Rows from block 7 of the image encoder of a small model that answers yes/no questions on an image's attributes, named by matrix and row number. Rows with one number belong to one neuron. Each number is 128 + 24 x the weight over its row's rms, rounded and kept within 0 to 255. All counts start at 0.
After each neuron's rows are labels from the 100 images, of 14848, where the neuron reaches its highest value: "responds to" is what is common among them; "colour at peak" is the nearest of a few named colours to the mean colour under the peak. Only what is clearly more common there than usual is listed. The data: telescope images of galaxies (Galaxy Zoo DECaLS).
# fc1: MLP up (encoder.blocks.7.mlp.fc1.weight, 480x160), inputs 0-159
# fc2: MLP down (encoder.blocks.7.mlp.fc2.weight, 160x480, transposed), outputs 0-159

fc1.395 [126 125 120 108 129 163 151 164  84 112 161 118 131 159 102 108  79 119  64 156 129 102 187 112 129 107 145 151 102 120 127 135 147 145 157 156 151 170 117 137 108 163  96 147 138 171 139 145 138 116 170 149 101 131 152 119 153 141  93 123  82 125 135 122 159  78 100 126 124 148 126 138  79 141 124 119 128 106 124 143 125 142  90 132 125 114  98  83 201 142  86 155 125 172  95 150 137  85 125 115 149 132  96 129 128 112 138 124  97 140 136 127 169 161 136 133 190 108 110 143 128 142 140 125 115 128 137 126 140 116 122 154 147 162 123  96 147 107 103  95  80 148 127 123 145 115 135 124 135 150 124 127 118 129 161 130 152 103 136 161]
fc2.395 [ 84 143 139 131  89 134 131 145  96 152 143 108 127 134  95 133  90 111 154  85 110 151 122 147 107 116 151 104  94 124 137 131 140 130 174 104  58 170 155 116 166 152 104 145 161 119 132 146 173 115 113 127 136 167 132 113 132 131 159 140 147 112  95 124 120 141 162 134 109  88 134 162  98 146 141 158 116 119 113 157 143 137 125 131 114 127 152 150 101 150  88 146 109 133 135 131 130 108 144 135 124 143 138 132 123 101 118 180 121  88 136 166 107 147 141 103 139 161 154  97  94 157 147 145  93 146 177 131  88  80 132 122  70  89 175 132 107  96 102 125 143 136 131 108 127 128 146  91 148  95 120 137 137 136  93 105 128 128 130 183]
responds to: shape: featured or disk; edge-on disk: no; spiral arms: yes
colour at peak: brown; grey

fc1.452 [ 94 112 132 114 124 101 121 105 114 114 139 136 129 129 105 114  98 108 142 131 146 113 129 121  92 140 129 137  97 116 123 143 140 142  96 144 145 173 127  59 145 155 114 130 107 101 136 109 151 133 178 108 156 154 116 153 144 166  96 175  90  90 160 148 107 142 171 137 125 112 150  96 134 172 113 131 131 118  90  95 149 105 130 170 166 126 124 133 154 130 110 116 132  96 135 118 144 118 164  98 138 117 157  94 139 121 131 141 154 139 121 138 174 143 114 116 185 173  99 134 134 118  64 156 122 163  98 158 132  96  89 103 142 110 137 126 143 152 131 139 112 128 143 144 136 117  83 134 113 111 126 153  87 100 102 173  96 130 181 126]
fc2.452 [145 127 135 161 101 175 149 117 152 149 126 100 127 138 134 142 115 146 209  72 131  95 153 110 117 146 139 135 130  79 153 109 128 131 131 107 107  78 129 148 109 143  81 143 116 123 158 117  92 145 142  98 141 121 150  84 126 122  97 151 162 180 146 139 152 124  92 113 131 150 167 125  99 129 133 140 103 111 164 113 125  88 145 113 125 112 152 106 131  96 141 155 125  99 130 114 126  74  88 118 120 172 137 162 162 115 162 105 131 115 138 131 119 135 125 138 148 142 111 143 135 134 108 114 154 161 117 144  92 134 155 128 105 143  80 114 115 112 110 152  85 123 101 140 140 143 167 133 114 164 189 111 124 116 141 118  96  93 103 141]
responds to: edge-on disk: no
colour at peak: grey; brown

fc1.451 [ 95 115 140 122 161 135 123 119  97 129 126 177  87 134 136 118 143 111 169 151 119  93 103 152 137 132 108 150 121 115 141 125  83 117 110 171 124 148 117 129  81 144 130 109 153 154 140 155 136 139 133 109 129  97 125 133 158 131 128 148 129  91 135 143 113 122 125 132 145 143 155 176 129 152 104 162 130 138 166 163 148 171 151 122 139 120 143 145 136 128  77 208 148 136  90 168 141 119 132 147 125 124 121 129 124 106 136 135 146 125 123 105 143 144  95  77 106  87 160 135  94  75 123  79 118 115 109 146  82 136 150 127 132 139 112 132  57 161 143 118 145  86 132 146 129 100 136  87 110 141 116 146 130 126 129 184 118 180 120 137]
fc2.451 [116 112 120 126  94  98 133 113  75 124 177 152 124 138 121 131 112 132 134 146 165 119 126 125 130 135 119 164 109 141 129 129 131 150 127 148  93 161  81 100 168 121 131 131 146 149 101 120 165 149 128 146 156 128 140  59 131 131  95  99 121 126  79  85 132 136 135 142 167 129  98 148 134 156  93 187 108 127 117 112 151 177 143 100 140 170 123 128 129 117 112  98 135 125 140 105 122 147 122  94 171 151 124 140 130 108 165 165 119 126 138  94 133  88 101 120 104  86 139 114 156 139 141 105 138  88  88 155  80 133 113 102 118 116 112 141 155 106  80 135 170 112  88 129 125 135 114 106 147 106 137  98 120 162 155 176 138 141 160 133]
responds to: edge-on disk: no; spiral arms: yes
colour at peak: brown

fc1.296 [150 118 133 130 139 142 136 127 149 107  96 162 124 151 165 140 118 129  80 134  91 112 167 103 116 113 129 114 115 123  92 116 126 146  77 154  92  97  94 114  97 145 140 157 103 112 135 123 169 120 147 115  99 155 112 117 112 122 187 173 153  90 119 123 107 170 128 140 168 137 133 121 104 134 142 177 106 119 137 149  97  93 127 142 136 153 151 196 149  98 108 158 148 114  91 104 113 124 149 137 177 114 125 121 112 111  94 121 144 132 119 175 103 157 116 105  97 103 152 149 125 116  94 137  79 121 109 113 117 150 140 119 127 147 136  69 150 139 114 121 136 144 131  99 122 120  91 107 117 132 143 124 114 129  97 161 117  87 154  77]
fc2.296 [115 145 136  82 119 119  83 134 147 153 106 109 142 134  79 124 136 129 123 147 143 116 105 103 148 175 150 117 123 120 119 136 135 125 160 171  99 105 149 136 121 131 160 200 145 142 117 102 107 126 111 113 113 134 133  99 127 145 159 102 101  94 147 135 114 167 147 167  94 139 152 128 161 115 127  92  93 164 124 156  87 127  99  88 141 141 170 120 113 131 139 130 155 154 159  85  89 119 119 196 117 111 120 116 100 140  97 128 113 144 146 108 118 143 122 134 178 105 129 133 127 125 153 122 101 115 119 100  96 123 113 118 149  63 112 142 108 119 166 125 120 133 124 106 129 108 111 129 132 156  94 132 162 121 130  87 155 168 151 187]
responds to: edge-on disk: yes
colour at peak: grey

fc1.307 [120  87 165  98 132  98 136 129 194 141 130 152 102 157 132 155  72 122  99 122 131 136 156 114 105 108  82 118 124 123 120 161 111 146 108 101 113 168 135 148 157 144 124 129 122 111 141 146 144 124 147 121 138 105 120  81 153 126 155 126  92 144 126  94 107 145 105 151 116 135 143 132 108 132  99 135 118 132 105 100 106 132 150 147 160 140 155 128 134 137 101  74 119 167  93 160 127 116 141  78 122 146  92 163 116 127 179 149 100 119 119 127 106 158  90 142 120 186 153 119 118 139 112 118 137 114  99 119 140  85 156 106 151 156 107  80  55 145 193 123 132 140 124 143 124 126 133 115 162 128  89 135 155 138 120 149 130 116 122 117]
fc2.307 [132 154 175 148 116 182 149 129  93 146 122 110 112  98 154 130 134 110 114 120 109 182 181 170 136 113 149 122  96 155 127  92 141 137 138 160 138 120 154 139 103 156  67 136 117 133 173 157  91  97 131 105 157 144 122  97 150 165  89 130 136 118 138 150 137  88 112 136 121 103 113 109 108 140 140 168 183 106 110 117 135 102 162 147 129 134 111 153 100  85 107 120 122 137 132 136 129 123 155 125 115 131 110 116 151 108 148  99  93 136 143 105 113 148 163 101 152 143 150 114 105 191 126 141 134 159 120 135 128 114 121 131 107 143 164  84 119 118 110  71 159 121 135 153 140  89 162 143  96 143 152 118 116 141 106 143 160 107 119  93]
responds to: edge-on disk: no; spiral arms: yes
colour at peak: grey

fc1.323 [108 124 105 121 116 181 148 145 140 135 197 141 102 119 117 140 138  97 122 144 116 164 132  98 124 147  94 144 112 129  98 109 157 136 124 147 161 117 156 138 144 149 113 113 147 101 132 131 130 130 119  79 124 115 155 137 131 165 125 132 174 100 108  84 123 145 124 118 136 114 129 150 115 127 126 131 122  91 146 108 132 135 151 156 163 125 152 110 147 162 117 104 107 131  50  97 101 130 155 117 130 141 210 128 136 128 129 147 118 170 120 114 136 150 117  92 140 146 128 102 114  92 163  71  92 123  89 134 137 109 130 131 131 168 137  84 104 138 123 155 162 137 173 116 168 123 137 102  90 141 103 148 148 135 140 159 112 108  98  86]
fc2.323 [107 111 154 138 115 125 140 156  92 159 144  95 105 151 125 133  95 117 175 105 143 125 128 124 133  90 101 110 135 147 102 129 118 114 122 127 125 173 157 123 120 139 149 133 129  89 128  88 144 131  88 130 150 173 102 126 120 113 140 126 144 147  86 129 139 157 128 124 126 158 126  94 131 142 116 177 135 149  95  93 152 161 139 135  70 109 125 153 107 139 125 119 121 125  99 112 126 152 156 128 147 150 163 127 125  65 141 121 121 196 146 164 115 138 125 120 126 122 142 102 143 150 123  89 126 122 142 128 124 160 147 120 134 118 112 127  59 154 176  93 158 124 146 152  72 154 129 146 109 124 129  97 144 163 110 162 114 204 104 137]
responds to: shape: featured or disk; edge-on disk: no; spiral arms: yes
colour at peak: grey; brown

fc1.291 [ 80 144 169 105 157 147  78 108 139 115 129 156 182 144 126  80 136 109 158 108 122 134 129 121 111 150 147 115  91 131 147 111  90 136 131 134 113 101 120 104  95 139 115 137 144 116 157 147 168 141 136 124 159 122 110 125 163 144 105 109 111 114 136 111 124 150 146 109 120 128 162 163 124 122 111 167 168 138 110 114 205 133 110 108 139 130  91 137  82 122 122 144 118 140 141 118  66 104 166 134 104 149 136  77  96 120 119 181 173 133 106 127 175 117 108 119 102 135 148 121  93 151 106 115 150 152 131 108 166  93 153 139 113 140 136  90 119 151 121 124 126 115 140 124 101 125 144 108 129 115  86 153 160 193 139 129 130 112 123 142]
fc2.291 [132 141 107 133 156 107 110 122 120 149 112 144 154  86 121 148 124 101 121 157 107 114 127  93 132 159 137 123 153 134 108 101 139 140  78 134 168 132 132 113 131 138 146 127 122 131 101 136 125 140 115  96 136 123  98 112 112 113 151 132 157 134 153 161 113 113 158 168 118 181 141 136 125 144  77  92 155 116 138 138 165  96 109 102 124 142 161 117 111 140 152 153 127  78 125 107 157 166 122 156 136 169 171 110 158 111 130  82  99 138 147  84 121  95 132  85 145 110 127 107 147 101  93  96 154 147 147 102 137 159 101 148 115 151 121 155 131 153 132 167  87 124 120 185 117 117 150 154 126  95 159 122 110 195 122  96 141 131 137  73]
responds to: roundness: cigar-shaped
colour at peak: grey; brown

fc1.345 [111 135  76 132 150 137  90 142 112 120 109 130 100 141  75 175 104 105  48 154  93 142 125 111 130 148 127 121 185 133 137 188 159 100 135 144 118 165 113 136 158  96 125 120 117 129 146 133 108 118 142 109 130  99 136 160 125  95 106 181 139 114 119 130 134 148 115 136 112 124 155  84 130 108 104 156 115 127 155 117 116  67 127 123 171 149 137 146 151 138  69  90 118 168 120 151 146 114 153 119 150 136 132 149 149 143 126 117 135 185 108 115 147 141 119  84 139 154 111  92  99 119 127 165 112 116 124 111 134 135 131 153 127 151 116 116 128 149 141 138 166 103 165 125 125 112 144 115 112 108 117 111 146 107 103 132 102  75 114 153]
fc2.345 [157 132 185 169 125 138 136 143 125 134 131  98 127 137 135 150 144 139 120 141 176 118 134 130 131 110 156 133 105 122 146 100 119 129 134 136 133 138 119 151 131 149 113 157  89 115 122 139 144 123 130  75 129 115 104  97 150  75  69 119 131 118  58 127 110 130  63 132 145 120 116 133 125 133 106 177 176 117 135  97 101 157 144 159  92 155 114 153 125 105 127 151 116 116  99 150 100 134 121 127 141 132 117 107 127  76  96 172 103 169 116 149 129 120 148 174 155 136 121 148  88 126  90 124 127 152 140 123 138 184 116 177 156 164 110 120 122 143 107 150 158 124 123 136 123 140 146 105 131 133 119 124 109 132 160 179  83 127  82 110]
responds to: shape: featured or disk; edge-on disk: no; spiral arms: yes
colour at peak: grey

fc1.267 [162 134 142 112 123 135 139 106 147 144 136 107 131 112 190 123 139 109  78 120 102 118 160 130 184 107 145 140  67  87 139 109 121 132 145 107 128 120 127 174 136 156  73 116 114 133 114 162 126 120 146 107 125 137 138 125 129 188  97 147 124 117 127 116 125 148 104 148 132 129 116 154  94 132  97 153  85 135 111 151 123 154 166 173  88 128 153 139 159 123  94 128 151 184 152 155 112  88 127 112 175 123 119 114 134 119 163 124 139 149 132 142 156 121 136 174 169 136  90 140 117 169 140 133 109 157 125 129 159  86 154 117  98 135 129  77 126 138 132 123 121  79 128 101 115 119  99 132  87 114 134 105 155 151 140 122 126  85 136 138]
fc2.267 [108 114 139 139 156  93 101 123 119 146 124 125 165 113 138 149 111 144 147 106 132 155 156 108  97 160 182 125 163 124 130  95 160 158 156 143 107 141 128 138 124  91 107 145 181 136 101 116 156 112 168 145 119 159 116 152 123  93 153 121 145 122  82 122 169 118 130  99 111  88 165 143 113 150 106  91  92 102 111 145 138 130 156 133 170 123 152 119 148 146  75 160 121 138 140 150 119 112 141 150 121 133  93 141 100 103 147 131 141 163 124 139 106 166 144  93 139 195 142 128 101 164 140 101 114 153  96  99 140 117 115 158 146 136 123 133 101 110 121  78 109  80 103 126 125 176 103 146 135 131 129 142  85 157  98 137 106 121 108 155]
responds to: shape: featured or disk; edge-on disk: no; spiral arms: yes
colour at peak: brown

fc1.175 [141 121 100 130 116 153 138 168 121 135 154  99 108 142  99 143  71 134 112 148 104 148 194 110  89 151 128 160 107 113 143  79 139 113 150 152 145 158 118 117  92 135 127 173 123 120 157 150 147 151 127  97 155 155 124 130 122 117 122 129  95 117 132 131 124  87 173 139 109 111 189 115 105 124 136 135 179 122 120 121 153 121 137 114 129 139  77 123 124 132 108 106 158 113 104 120 109 108 104 130 141  82 122 103 100 123 131 128 141 143 161 132 119 144  97 130 140 136 154 164  76 127 118 103 181 114 139 103 131  86 125 166 156 152 127 118 110 131  54 125 143  88 150 130 115 131 169 114 109 159 141 110 108  82 160 156 139 127 149 123]
fc2.175 [ 92 161 112 160 116 131 170 153 117 137 128 107 130 110  98 136 119 150 149 126  99 137 140 135 129 117 158 115 120 160 161 114 128 136 147 100 128 118 130  93 114 164 125 137 116 115 121 147 170 128 129 164 155 165 109 109  98 152 160 141 167 151 122 152 144 159 156 119  84 120 130 180 118 169  98 163 119 112 118 165 101 146 120 120 115 119 118 102 130 114 121 140  78  86 128 103 142 148 116 147 127 155 148 156 130  99 106 150  99  90 147 121 111 133 141 114 117 134 132 120 109 133  91 103 110 169 167  92 109 101  94 105  84 103 172 146  88 130 106 109 172 114 147 104 121 127 148 104 102 102 116 141 122 160  60  62 139 128 111 146]
responds to: edge-on disk: no; spiral arms: yes
colour at peak: grey

fc1.365 [135 127 117 122 138 124 132 134 121 108  96 119 120 114 145 105 105  82 117 147 135 116  98 115  94 119 142 174 141  92 127 118 163 113 128 115 162 168  88 138 114 124 162 162 128 149 128 148 125 108 197 129 118 140 109 131 148 116 116  95  95 123 161  88 151 135 129 137 152 132 154 139 152 117 126 147  87 114 105 136 118 131 106 154 167 116 160 148  98 171 108 144 119 112 138 108  79 112 105 146  88 131 110  95 105 128  95 131 140 161 129 158 135 127  82 150 163 155  84 134 165 128 117 116 135 116 101 128 172 116 143 158 160 130  70 145  83 136 133  78 108 128 140 105 183  98 127 134 121 122  91 113 197 130 137 139 124 111  99 134]
fc2.365 [155 120 135 121 136 143 102 136 151 111 128 179 108 103 172 116 123  96 130 156 140 144 147 130 131 139 117 129 151 155  67 103 113 109 102 164 128 140 141 196 140 125 142 133 178  97 163 151 117 157 117  81 132 114 132 106 162  77 123 138 132 130 162  99 118 128 107 138 163 112 119  96 165 109 133 151 159 165 121 104 102 121 115 105 139 154 108 137  89  98 147 117 144 136 133 146 111  93 123 126 154 129 122 147 111 107 114 118 126 132  86 111 149 151  67 116 152  91 109 135 134 123 143 131 149  71  95 143 136 134 176 159  98 177 111 128 162  99 128 157 103 138  97 138 152 128 135 139 158 108 148 119 130 116 159 142 108 156 168  92]
responds to: spiral arms: yes
colour at peak: grey; brown

fc1.220 [147 115 110 131 148 159 121 124 112 151 101 178 152 130 137 151 126 119 112 130  84 134 122 119 134 157 157 108 138 131 159 136 155 112 113 209 109 159 123 167 111 139 160 121 130 135 139 123 118 143 150 120  93 136 140  96  88 127 112 117 122 128 129 138 135 124 109 102 136 161 127 152 111 140 111 124 127  62 134 147  95 124 137 109 165 145 153 151 137 126 114 122 132 113 126 147  96 131 145 111 122  78  97  87  82  88  83 134 114 156 167 122  98 145 111 108 129 116 109  91 138 137 145 131 131  74 150 146 136 154 161 159 137 122 150  95 123 135 160 166 156  97 153 180 129 110 135 128 173 123 126 133  95 102 141 130 143  53  83 145]
fc2.220 [127 141 140 167 190 102 123 132 161 115  97 147 124 123 129 139 123 161  93 155 136  78 147 105 134 160 124 170 163 124 146 116 117 119 134 129 146 176 129 116  84 110 104 163 105 147 134 136 131 139 126 148  95 116 117 154 136 102 169 130 120  69 107 132 109 146  91 127 115 110  89 160 162 131 145 136 117 151 106 169 135 153 128 131  92  93  86 123 162 131 159 106  74 142 116 129  84 125 123 139 124 126 100 127 133 147 156 124 155 149  77 103 153 138  94 131 132 171 116  86 131 153 146 121 122 111 164 138 156 138 114 144 190  90 121 127 110 124 133 106 150 158 118 131 149  79 117 186 117 116 124 139 140  96 113 142 124 128 113 113]
responds to: roundness: round
colour at peak: grey

fc1.20 [121 145  75 118 130 161 115 160 126 153 113 125 126 150  92 162  90  84 144 106 171 126 119 156 149 129 166 115 155 143  94 109 120 145 137 124  67 141 129 133 145 108 163 156 127 104 146 153 139 113 166 107 103 180 140 120 148 177 123 117  99 122 109 146 114 141 128 116 167 152 145 109 114  81 129 166  93 109 127 133 167 138 126 133 145 142 169 109 120 143 148  99 100 105 134 121 113 142 163 166 118  94  64 118 133 104 100 108 156 119 145 139 133 133 154 165 126 113 150 107 128 110 156 137 162 128 118 135 138 130  85 162 100 153 142 107 114 127 107  78 144  86 109 115 131 156 166 113 162  97 149 135 172 121 108 142 150 130 131 112]
fc2.20 [131 106 140 135 145  82 100  78 151 146  99 128 175 121 107 174 166 126 164 124 144 110 131 151 142 152  88 133 130 154 123 104  89 127 115 104 124 100 104 118 121 114 118 148 126 190 157 142 126 120 125 101 174 104  99 106 109 138 127  98 155 134 174 139 142 127 139 119 143 146 156 138 121 115 113 125 136 102 131 129 147 124 119  59 117 142 126 108 136  97 127 151 115 128 136  65 169 119 113 157 143 140 119 113 144 147 116  56 157 120 131 143 122 115 115 148 117  56 116 107 115 106 115 102 133 185 113  88 142 162 128 140 109 117 123 158 103 134  99 152 124 118 102 170 106 134 138 131  91 167 166 130  98 117 142 136 135 112 145 121]
responds to: edge-on disk: no; spiral arms: yes
colour at peak: brown; grey

fc1.422 [151 115 121  81 146 141 135 137 119  83 134 122 113 142 100 167 108 129 116 147 163 121 185 117 123 126 104 151 100 102 102 111  96 122 113 103 108 133 123 140 115 145 140 118 191 123 188  87 156 131 115  96 101 130 129  80 135 138  95 114 122  74 147 108 139 109 142 110 117 114 138 149 136 103 129 169 137 139 124 125 137 119 129 103 123 132  65 121 119 125 118 133 115 113  91 126  74 123 134 126 125 150 161  92 107 128  88 106 153 172 145 148 116 133 159 113 103 150 144 163 101 146 141 141 134 143 123 117 137 117 124 168 167 174  79  81 148 118 150 131 108  95 139 111 140 145 128  87  88 125 103 128 179 108 131 169 128  95 124 151]
fc2.422 [131 155 108 114 146  83 153 141  76  97 100 128 160 109 154 150 106 117 134 167 117 134 133  81 135 151 129  98 125 169 137  96  92 138 140 130 177 144 150 140  99 118 131 125 107 155 142 155  92 133 119 133 126 131 138  94 136 116 140 127 138 140 104 115  91 169 158 115 105 143 174 128  98 149 127 140 117 116  84 150 141 160 132 113 181 149  91 112 134 141 123 143  84 142 166 135  90 145 103 148 163 140 166 114 171 106 142 136 107  98 137 102 123 121 118 118 130 131 113 137  74 101  62 109 141 160 135 112 135 113 102 115 148 124 146 157 148 141 102 124 103 112 138 105 101 164 148 144 142 115 126 115 100 168  86  96 165 152 170 134]
responds to: roundness: cigar-shaped
colour at peak: grey; brown

fc1.466 [116 153  87 109 158 169 145 173 118 134 126 138 184 156  92 133 129 129 108 146 141  99 139 155 119 103 114 135 174 105 123 134 131 134 158 138 103 170 110 126 135 131 122 146 116 120 138 136 174 165 145 127 114 111 110 108 111  98 159 129 114 131 111  76 113 140 165 123 130 150 153 141 131 117 117 172 115 101 156 150 198 107  79 124 124 133 125 125  96 104  81 113 148 103 147 137 128 126 159 108 123  70 197 125 119 113  80 127 146 132 105 173 111 140 108 166 144 120 126 147 112 117 139 144 157 137 122 109 137 124  84 104  94 146 161 119 117 137 135 132 170 158 129 122 134 118 144 129 126 158 165 148 109 114 154 150 104  79 124  94]
fc2.466 [147 164 118 153  78 118 150  88 126 163 107 133 125 112 115 172 156 183 120 134 113 118 133 126 114 114 140 131  95 114 115 164 113 167  78  91 126 126 143 107 159 131 112 175 144 171 132 120 131 125 125 117 139 106 155  95 110 168 136 135 137 120 135 137 137 155 150 155 141 169 152 176 138  99 101 148 134 121 123 127  92 119 124 142 155 101 144  99 145 114 143 112 102 141 106  86 148 130 144 115 123 147 135  74 130 140  99 104 117  87 163 132 113 116 151  92 110  76 145 151 115  81  98 124 174 139 131  98 128 142 130  97  77  89 151 147 131 109 156 163 151  72 172 112 138 150 142 100 119 123 129 144 120 152 137 125 145 108 128 146]
responds to: shape: featured or disk; edge-on disk: no; spiral arms: yes
colour at peak: brown

fc1.176 [111 137 148  68 161 163 137 117 142 136 148 131 106  94 136 178 133  87  96 120 122 124 106  77 153 158 130 120 113 127 195  99 190 136 139 125 116 168 156 129 136 126 144 146 147 135 147  93 127 196 121 134 109 108 122 115 118 144 113 137 156 138 116 106 150 144 155 106 126 129 152 140 126  96 118 135 136 113 149 138  84 128 124 150 125 119 166 171 141 171 122 106 104 129 119 132  78 105  99  66 138  89 131 110 115 144 128 123 151 122 116 148 125 126 145  86 128 158 162  85 133 144 164 135 137 113 154 110 133 103 168  80 113 151 126 130 146 138 128 156 100 105 119 129  93 129 139 130 139 106 184 129 105 134 104 155 118 157 104 121]
fc2.176 [141 104 147 104 132 120  99 171 113 148 104  80  75 136 161 116 127 134 119  78 106 114 130 160 124 108 201  96 120 125 128 158 164 129 125 162 112 142 131 119 130 140 103 113 135  79 148  66 118 118 126 130  82  87  89 118 117 113 138 157 149 142 149 110 121 122  82 111 122 108 110 135 166 104 105  86 158 114 159 100 152  85  89 138 146 149 157 167 157 139 100 103 166 158 113 158 159 113 134 132  92 131 142 142 122 160 134 113 126 128 111 141 104 159 129 136 122 113 145  88 177 103 145 131 141 101 155 156 131 150 129 134 136 153 116 133 148 128 171 124 135 131 113 111 123 130 136 127 104 124 102 144 144 187 130 107 153 131 126 150]
responds to: spiral arms: yes; bar: no
colour at peak: grey

fc1.39 [130 175 154  93 143 125 171 138 112 143  99 183 121 152 149 117 134  85  87 143 102 132 131 142 130 131 147 152 108 103 122 153 130 177 120 103  91 118 126 131 100 118 118 128 160 136 118 129 112  80 167 145 147 125  97 119 167 111  92 109 103  88 173 116 127 114  94 113 151 123 157 181 121 177 104 145 111 134 146  71 138 161 123 102 133 164 110 124  85 179  74 135  96 112 119 100 133 145 124 130 121 132 118 138 126 112 124  69 112 112 112 160  83 149 136 120 140 127  95 145 134 108 138 109 177 111 167 123 135 125 133 126 122 119 117 123 100 141 150 114 148 135  83 120 105 120 115 122 126 109 108 165 128  86 136 155 123 115 108 151]
fc2.39 [165 119 166 137 132 121  82  96 177 139 131 166 112 103 137  84 109 136 108 105 162 135  83 139 147 133  92 168  97 100 103 138 111 141  90 124 107 138 163 164 131 113 150 125 134 141 150 145 109 105 138 167 136 137 138 115 129 113 116  96  96 109 131 102 107 114 174 144 145 138 118  97 129 104 153 167 142 162  96 106 102 175 128 127 123 137 136 126 147  91 161 127 133 151 152 118 119 134 130 104 145 122 128 158 124 121 103 161 157 154 128 142 134 136 149 103 143  88 110 137  84 173 172 118 102  68 105 126 129 144 145 157  95 140 150 165 147  82 123 149 127 142 136 116 141 101 112 118 116 154 125 112 179  96 183 160 128 159 118 122]
responds to: spiral arms: yes
colour at peak: brown

fc1.9 [127 118 124 122 119 142 115 110 122 116 167 107 114 104 164 126 144  77 125 101 155 107 101  96 123 113 161 101 115 127 146 122 126 169  95 154 135 148 157 165 162 121 120 149  94 103 113 158 132 125 140 108 158 116 160 131 111 120 121 150 129 143 131 113 165 104 120 121 131 104 162 171  80 124 107 153 199 131 166 141 118 151 112 141 132 121 117 110 145 143  85 138 102 158 132 153 129  99 101 122 158 107  78 103  95 129 136 154 157 111 117 111 122 182 127 141 182 107 136 133 114 106 120 158 152 115 134  90 169 110 144 105 125 129  94 119 171 139  98 156 145 118 148 184 161 143 103 120 116 135 145 153 150  83 110 172 121  83 130 133]
fc2.9 [120 148 128 143 134 129 168 171 111 101 126  97 104 131  92 120 105 114 151 113 153  90 169 120 132 114  98 130 129 103 168  99 125 122 140 125 156 144 160 117 103  80 119 121 100 143 155 104 155 124 139 114 103 162 156  65  98 125 135 147 135 118  84 218 143 145 110  92 113 168  94 126 137 172 150 172 110 155 143 135 154 141 125 120 106 112 121 133 113 121 134 107 123 133 105 129 108 134 111 112 105 100 109 110 116 131 141 129 114 108 142 114 146 151  90 184 131 160 142 122 113 124 104 125 180 117 183 140 110 142 137 112 178 114 117 129 122 167 145 102 113 154 114 136  97  80 102 121 124 152 137 108 118  88 118 168 128 126 117 128]
responds to: shape: featured or disk; edge-on disk: no; spiral arms: yes
colour at peak: brown

fc1.462 [106 115 106 121 137 135 123 134 112 126  94 145 171 141 122 134 127 125 126 153 129  97 152 145 117 134 169 107 158 133 134 120 148  98 133  88 104 166  88 130 130 149 151 164 132 113 103 133 162 141 109 109 116 142 125 107 125 132 179  96 118  96 120 101 103 128 111 122 117 112 159 112 139 122 138 158 170  90 132 141 181 112 102  92 145 124 103 152 126 163 118 107 157 106 146 128 116 143 118 154 134 105 181 131 154  80  82 126 122 133 165 140 163 119 115 163 187 102 107 148 103 115 169 142 177 104  92 101 149 102  89 138 109 143 174 123 155 144 171 120 108 132 160 117 122 122 155 120 158  80 159 119 128  92 109 152 168 103 127 127]
fc2.462 [137 167  84 170 109 104 130 135 161 145 136 140 127 116 104 186 143 155 130 129  98 121 125 122 109 146 143 141 137 140  85 159 165 172 131 138  89 129 105 112 106 108 137 180 164 142 119  99 117 145 127 107 154 163 127 119 119 139 165 154 128 136 143 139 115 131 138 119 136 166 146 163 119 136 133 113 112 144 171 145 123  94 134 109 164 117 123 118 128 121 125 102  84 118 131  83 167 133 129 142 114 108 133 142 109 141 129 107  99  78 187 118 122 158 115 119 144 102 112 132 146 110 133 114 144 162 140  78 154 136  75  84 102 109 156 135  80  96 153 160  70 112 170 125 107 106 128 126 120  98 135  90 108 147 121  86 147 118 138 145]
responds to: shape: featured or disk; edge-on disk: no; spiral arms: yes
colour at peak: grey